config = dict(
    dataset='read English sentences (LibriTTS-R)',
    time_shift_ms=50,
    hop_length=160,
    input='log_mel',
    encoder_head_dim=16,
    encoder_experts_per_token=2,
    encoder_subsampling=4,
    encoder_kernel_size=15,
    decoder_activation='swiglu',
    decoder_parallel_block=False,
    decoder_cross_attention_every=1,
    residual_init='none',
    lr=0.0054,
    decay_fraction=0.4,
)
Rows from block 4 of the audio encoder of a small encoder-decoder audio transcriber, named by matrix and row number. Rows with one number belong to one neuron. Each number is 128 + 24 x the weight over its row's rms, rounded and kept within 0 to 255. All counts start at 0.
After each neuron's rows are labels from the 100 clips, of 14976, where the neuron reaches its highest value: "top examples" is what is common among them. Only what is clearly more common there than usual is listed. The data: read English sentences (LibriTTS-R).
# fc1: second MLP up (encoder.blocks.4.mlp.fc1.weight, 640x160), inputs 81-107
# fc2: second MLP down (encoder.blocks.4.mlp.fc2.weight, 160x640, transposed), outputs 81-107

fc1.420 [124 109 138 148 129 108 130 138 180 126 130 141 113 152 107 103 136 122 132 146 140 142  72 179 122 111 117]
fc2.420 [ 88 108 131 165 113 122 141 122  94 100 161 128 118 117 139 121 100 112  92 126 149 113 153 117 126 139 143]
top examples: the word "the"

fc1.456 [104 109 162  89 145 140 148 101 118 138 168 163 108 148 108 107 127 119 143  90 111 131 151 146 166 108 144]
fc2.456 [147 148 119 162 103 135 151 107 132 147 175 125 131 121 100 135 138 123 151 141 159 107 113 134 117 157  97]
top examples: the word "be"

fc1.11 [152 143 112 157 133 157 101  77 149 181 136 148 119  93 166 156 137 122 100 178 110 134 165 145 119 118 123]
fc2.11 [126 139 143  89 138 132 134 119 113 118  78 151 135 140  98  91 125 162  92  98 110 151 105 145 114 100 119]
top examples: the word "all"

fc1.295 [ 94 145 126 111 157 130 120 113 104 180 169 130  84 143 157 176 114 148 112 100 131 146 134 138  86 127 115]
fc2.295 [134 118 121 107  97 136 127 133 166  96 140 151 166 135 158 129  81 131 191 134 138 112 145  94 149 156  97]
top examples: the word "it"

fc1.180 [108 122 170 205 131 134 156 103 110 132 109 124 141 132 114 180 145  96 112 124 118 129 106  83  95 150 103]
fc2.180 [141 130 116  87 119 112 153 129 132 137 131 125 107  90 134 134 123 127 112 165 122 100 204 151 172 113 122]
top examples: the word "you"

fc1.267 [176 133 115  89 162  95 146 164 116 118 166  95 120 118 139 144 142 142 113 117 117 126 138 105 147  93 145]
fc2.267 [117 115 141 134 132 132 129 120 168 146 149  96  96 128 138 113 165 136 172 161 172 134 115 111 163 100 139]
top examples: the word "be"

fc1.126 [113 126 135 132 101 149 129 125 132 141 144 170 148 112 124 155 117 122 157 169 131  79 128 137 103 125 120]
fc2.126 [119 149 115 109 192 136 131 128 131 106 103 106 145 154 103 105 123  71 132 163 109 131 138 120 103 158 117]
top examples: the word "i"; the word "but"

fc1.540 [107 144 115 116  90 144 161  94 158 172 120 161 132 118 153 153 125 161 137 156 124 137 140 112  92  61 133]
fc2.540 [157 131 141 118 128 138 127 119 151 171 132 134  68 103 102 158 103 143 124 191 143 124 140 142 121 164 145]
top examples: the word "was"; the word "with"; the word "she"

fc1.144 [128  91 160 122 146 165  95 125 108 164 113 150 122 127 156  97 118 117 149 141 144 149 100 134 135 141  77]
fc2.144 [166 135 109 137 131 198 126 161  74 142 149 125 178 134 125  84 123 141 168 122 146 136  84 136 147 100 111]
top examples: the word "it"; the word "was"

fc1.119 [101 161 114 114 113 154 162 143 114 109 134 147 110 100  86 136 134 121 134 141 123 127 106 127  80  85 116]
fc2.119 [159 165 146 109 110 113 173 157 161 161 130 115 159 124 179 160 146 132 100 143 161 118 142 139 157 146 119]
top examples: the word "his"

fc1.566 [135 113 123 137 128  97 122 170  60 136 120 133 155 123  88 153 145 136 149 137 134 120 105 151 132 115 134]
fc2.566 [128 115 112  88 110 163 158 103 155  81 136 115 101 122 129 153 109 110 117 113 120 150 146 131  86 113 159]
top examples: the word "was"

fc1.621 [122 134 160 109  96 107 100 144 145 125 162  96 125 122 141 120 115 159 125 141  84 108 120 170 178 122  98]
fc2.621 [ 79 102  99 133 115 114 113 154 130 135 105 137  97 122 144 108 136 181 137  89 155  96  91 113  98 109 143]
top examples: the word "was"; the word "with"

fc1.29 [ 84 147 132 131 116 119 109  92 116 149 137 178  95 146 118 115 122 138 130 109 116 181 121 122 125  82 120]
fc2.29 [164  92  88 166 143 142 145 126 160 106 104  86 128 131  93 131 155 114 114 176 161 127 146 100 142 135 112]
top examples: the word "be"

fc1.50 [115 155 137 115 118 134 134  87 141 103 109 139  85 105  97 136 136  77  92 167 112  76 119 118 184 115 134]
fc2.50 [101 142 103  86  99  94 173 102 117 163 150 141 121 191 108  89 110 151 100 132 143 175  92 111 118 121 148]
top examples: the word "all"

fc1.213 [102 134 152 136  77 128 150 198 104 104 123 117 127 128 146 127 143  98 160 140 133 160 129 104 128  73 124]
fc2.213 [128 126 163 131 148 116 137 113 130 156 201 163 109 111 133 100 146 140  97 135 107 126 159 121 123 118 105]
top examples: the word "life"

fc1.84 [138 154 155 125 127 138 124 129 140 140 144 110  85 123 131 109 119 141 103 111 137 124 151  70 133 137 106]
fc2.84 [115 119 129 144 102 110 107 111  98  81 158 150 150 129 172 114 104 138 101 140 132 113 146  91 169 105 137]
top examples: the word "be"

fc1.525 [117 123  98 162 126 146 105 112 124 135  86 113 141 160 102 134  98 158 152 190 126 107 112 169 126 136 125]
fc2.525 [141 137 179 108 136 108 147  96 151  94 123 149 175 122 159 112 159 134 113  93  90 142 113 134 141 143 104]
top examples: the word "little"

fc1.156 [159 163 142 116 148 158 113 168 119 162 114 147  94 129 101 159  62 131 134 167 104 137 149 119 158 140  56]
fc2.156 [131 177 149 118 115 143 164 110  86 140  94 126 113 128 123 140 102 134 133 118 133 152 133 158 144 190 123]
top examples: the word "all"

fc1.563 [ 85 135 109 125 118 116 132 111 110 171 119 141 118 178 129 136  82  99 155 131 123 174 162 138 119  93 106]
fc2.563 [133 115 151 104 154 148 102 137 119 114 115 166 105  89 117 122 103 113 158 151 167 148 115 126 115 120 143]
top examples: the word "his"

fc1.389 [123 105 138 124 115 121 107 118  60 137 175 146 105 115 127 152  96  96 134 152 127 153 121  54 131 118 131]
fc2.389 [125 125 155 108 157 131 165 135 136 126 101 116 171 155 182 148 143 113 126 105 105  89 112 117 144 140 171]
top examples: the word "little"

fc1.513 [166 109 147 150 105 112 115 131 113 132 145 122 119 136 104 127 157  89 100 121 116 140 131  96 118 112 121]
fc2.513 [135 153 120  88 152 167  77 108 120 133 118 112 113 143 163 127 156 126 118 114 124 129 118 141 115 102 186]
top examples: the word "all"

fc1.377 [111  88 113 137 149 120 122  81  88 118 119 119 137 135 131 131 105 134 128 129 130 164 128 141  87 182  67]
fc2.377 [123 147 162 115 118 106 153 116 129  98 104 182 118 145 133 131 117 107 120 132 116 150 162  79 135 175 132]
top examples: the word "little"

fc1.212 [ 96 131 134 127 122 141 100 113 165 158 131 146 109 107 151 128 124 164 155  89  66 147 130 143  84  97 134]
fc2.212 [181 140 155 141 131 125  92 121 102 102 151  82 120 144  87 127  66 101 137 135 174 105 130 100 150 134 123]
top examples: the word "be"

fc1.190 [ 93 119 134 148 157 151 108 137 114 102  75 116 152 109 120  98 139 162 141  87  96 173 147 127 121 129 144]
fc2.190 [ 96 115 126 147 131 105 163 122 151 119 147 138 113 129 172 120 103 141 145 124 134 131 176 130 122  95 106]
top examples: the word "be"

fc1.179 [127 131 137 151 131 184 127 110 146 155 117 146 129 116 128 127 127 138 144 165 115 138 141  72 115 116 103]
fc2.179 [111 134 131 124 121 165 131 151 191 148 136 177 130 164  62 112 105 123 119 129  90 161 134 122 139 161 109]
top examples: the word "we"; the word "be"

fc1.147 [132 103 108 173 125 126 139 103 147 137  99 158  94 139  99 119 112 129 117 135  82 126 171  81  75 111 107]
fc2.147 [ 92 164 121 164 125 148  72 119 158 113  96 131  98 123 127 112 117 115 110 139 127 111 167 152 151 148 126]
top examples: the word "we"

fc1.415 [121  96 125 155 136  93 137 124  93 122 135 107 112 146 141 119 159 130 111 151 108 154 127 107 118 105 110]
fc2.415 [ 97 142 146 152 132 146 137 136 149  98 121 122 138 127 143 191 102 142 141 183 153 132  91 150 122 142 165]
top examples: the word "his"

fc1.503 [136 153  79 145 152 168  93 129 152 111 109 127 134 151  88 173 102 108 126 184 137  92 144 135  86  97 137]
fc2.503 [150 101 141 140 145  78 126  98 142 165 123 181 126 135 136 145 143 125 115 121 153  81 162 148 102 157  90]
top examples: the word "was"; the word "not"

fc1.545 [157 116 134 101 115 145 131 131 146 142 116 107 133 135 169 130 135 126 148 126 127 118 122 153  94 136 112]
fc2.545 [125 162 143 162 134  97 148 121 150 134 108 141 152 191 151 116 101 139 152 179 118 143  96 114 102 156  85]
top examples: the word "i"

fc1.110 [ 95 120 148 120 125 123 128 133 117 161 120 178 110  91 149 138 104 162 168 112 153 136 118  73  97 120 113]
fc2.110 [100  99 141 174 127 133 127 125 124 127 127 147  69 141 147 112 111 109 158 137 125 134 118 157 118 121 129]
top examples: the word "his"

fc1.623 [ 89 135 130 116 123 106  70  99 153 124 107  96 118 147 147 111 140  81 100 106 158  93 142 184 122 159 139]
fc2.623 [102 122 166 154 109 101 112  92 154 121 102 146 126 138 147 123 149 161 137 132 151 161 114 139 153 112 108]
top examples: the word "his"; the word "him"

fc1.500 [147 115 178 122 125 156 152 141 136 140 148 162 137 126 174 116  90 167 180 146 171 146 108 103 159 119 123]
fc2.500 [124 119 100 113 137 148 135 124  85 112 147 107 138 111 139 115 134  86 111 120 117 101 130 122 121 127 119]
top examples: text has "but"

fc1.141 [127 129 135  97  97  92 132 109 122 110 158 131 162 136 111 108 116 135 151 174 126 156  96 167 141 125 139]
fc2.141 [145 139 103 117  96 140 128 138 134 156 105 120 150 121 150  93 122 149 116 121 145 137 132 114 140 151 171]
top examples: the word "be"

fc1.579 [111 115 113  97 151 110 128 136 163 128 141 137  87 145 100 155 119 163  97 154  78 152 110 114 142  93 104]
fc2.579 [140 117 102 124 138 126 135 125 110 111 151 131  82 160 153 109 138 142 168 102 140 154 155 163 132 119  78]
top examples: the word "was"

fc1.25 [117 123 129 146 120 129 121 116 106 145 167 158 129 124  54  90  99 135 112 139 102  96 137 143 119  86 128]
fc2.25 [ 97  83 140 129 104  59 115 131  98 140 126 171 135 135 104 117 139  74 115 105 161 115 134  95 171 122 130]
top examples: the word "the"

fc1.173 [111 100 120 102 129 114 117 122 143 126 103 170 104  93 143 103  87 132 153 164  62 124 145 107 110 154 164]
fc2.173 [167 103 129 111 164 147  94  90 122 126  97 184 110 139 123 107 141 129 137 134 129 139 150 175 112 132 120]
top examples: the word "little"

fc1.276 [136 147 153 144 128 133 133  94  91 153 121 122 120 116 165  86  91 124 156 124 154 105 130 111  81 134  98]
fc2.276 [105 118 102 123 158 155 162 117 167 110 101  95  98 136  98 121 107 143 159 137  80 117 117 129 143 164 104]
top examples: the word "i"

fc1.139 [139  93 138 139 103 149 115 115  82 122 164 177 144 118 123 132 106 116  86 104 108 133 148 165 132 147 118]
fc2.139 [ 87 142 158 155 115 117 157 123 150 155 101 147 117 111 103 149  89  90 122 114 121 149  96 146 117  62 135]
top examples: the word "the"

fc1.229 [146 143  73 135  92 100  80 126 122 158 117 105 138 127 115 161 115 122 133 145 117 115 138 142 135 137 133]
fc2.229 [120  73 104 123 122 132 130 111 114 126 169 158 154 144 108 125 134 144 116  83  87 170  93 126 138 152 144]
top examples: the word "the"

fc1.504 [140 159 156 161 140 144 157 131 134 138  97 152 159  90 138 105 139 116 186 160 117 154 100 107 123 121  71]
fc2.504 [123 163 142 113 126 136 147 172 123 127 130  97 143 115 108 112 122  90 105 113 123 171 130  98  76 123 128]
top examples: the word "you"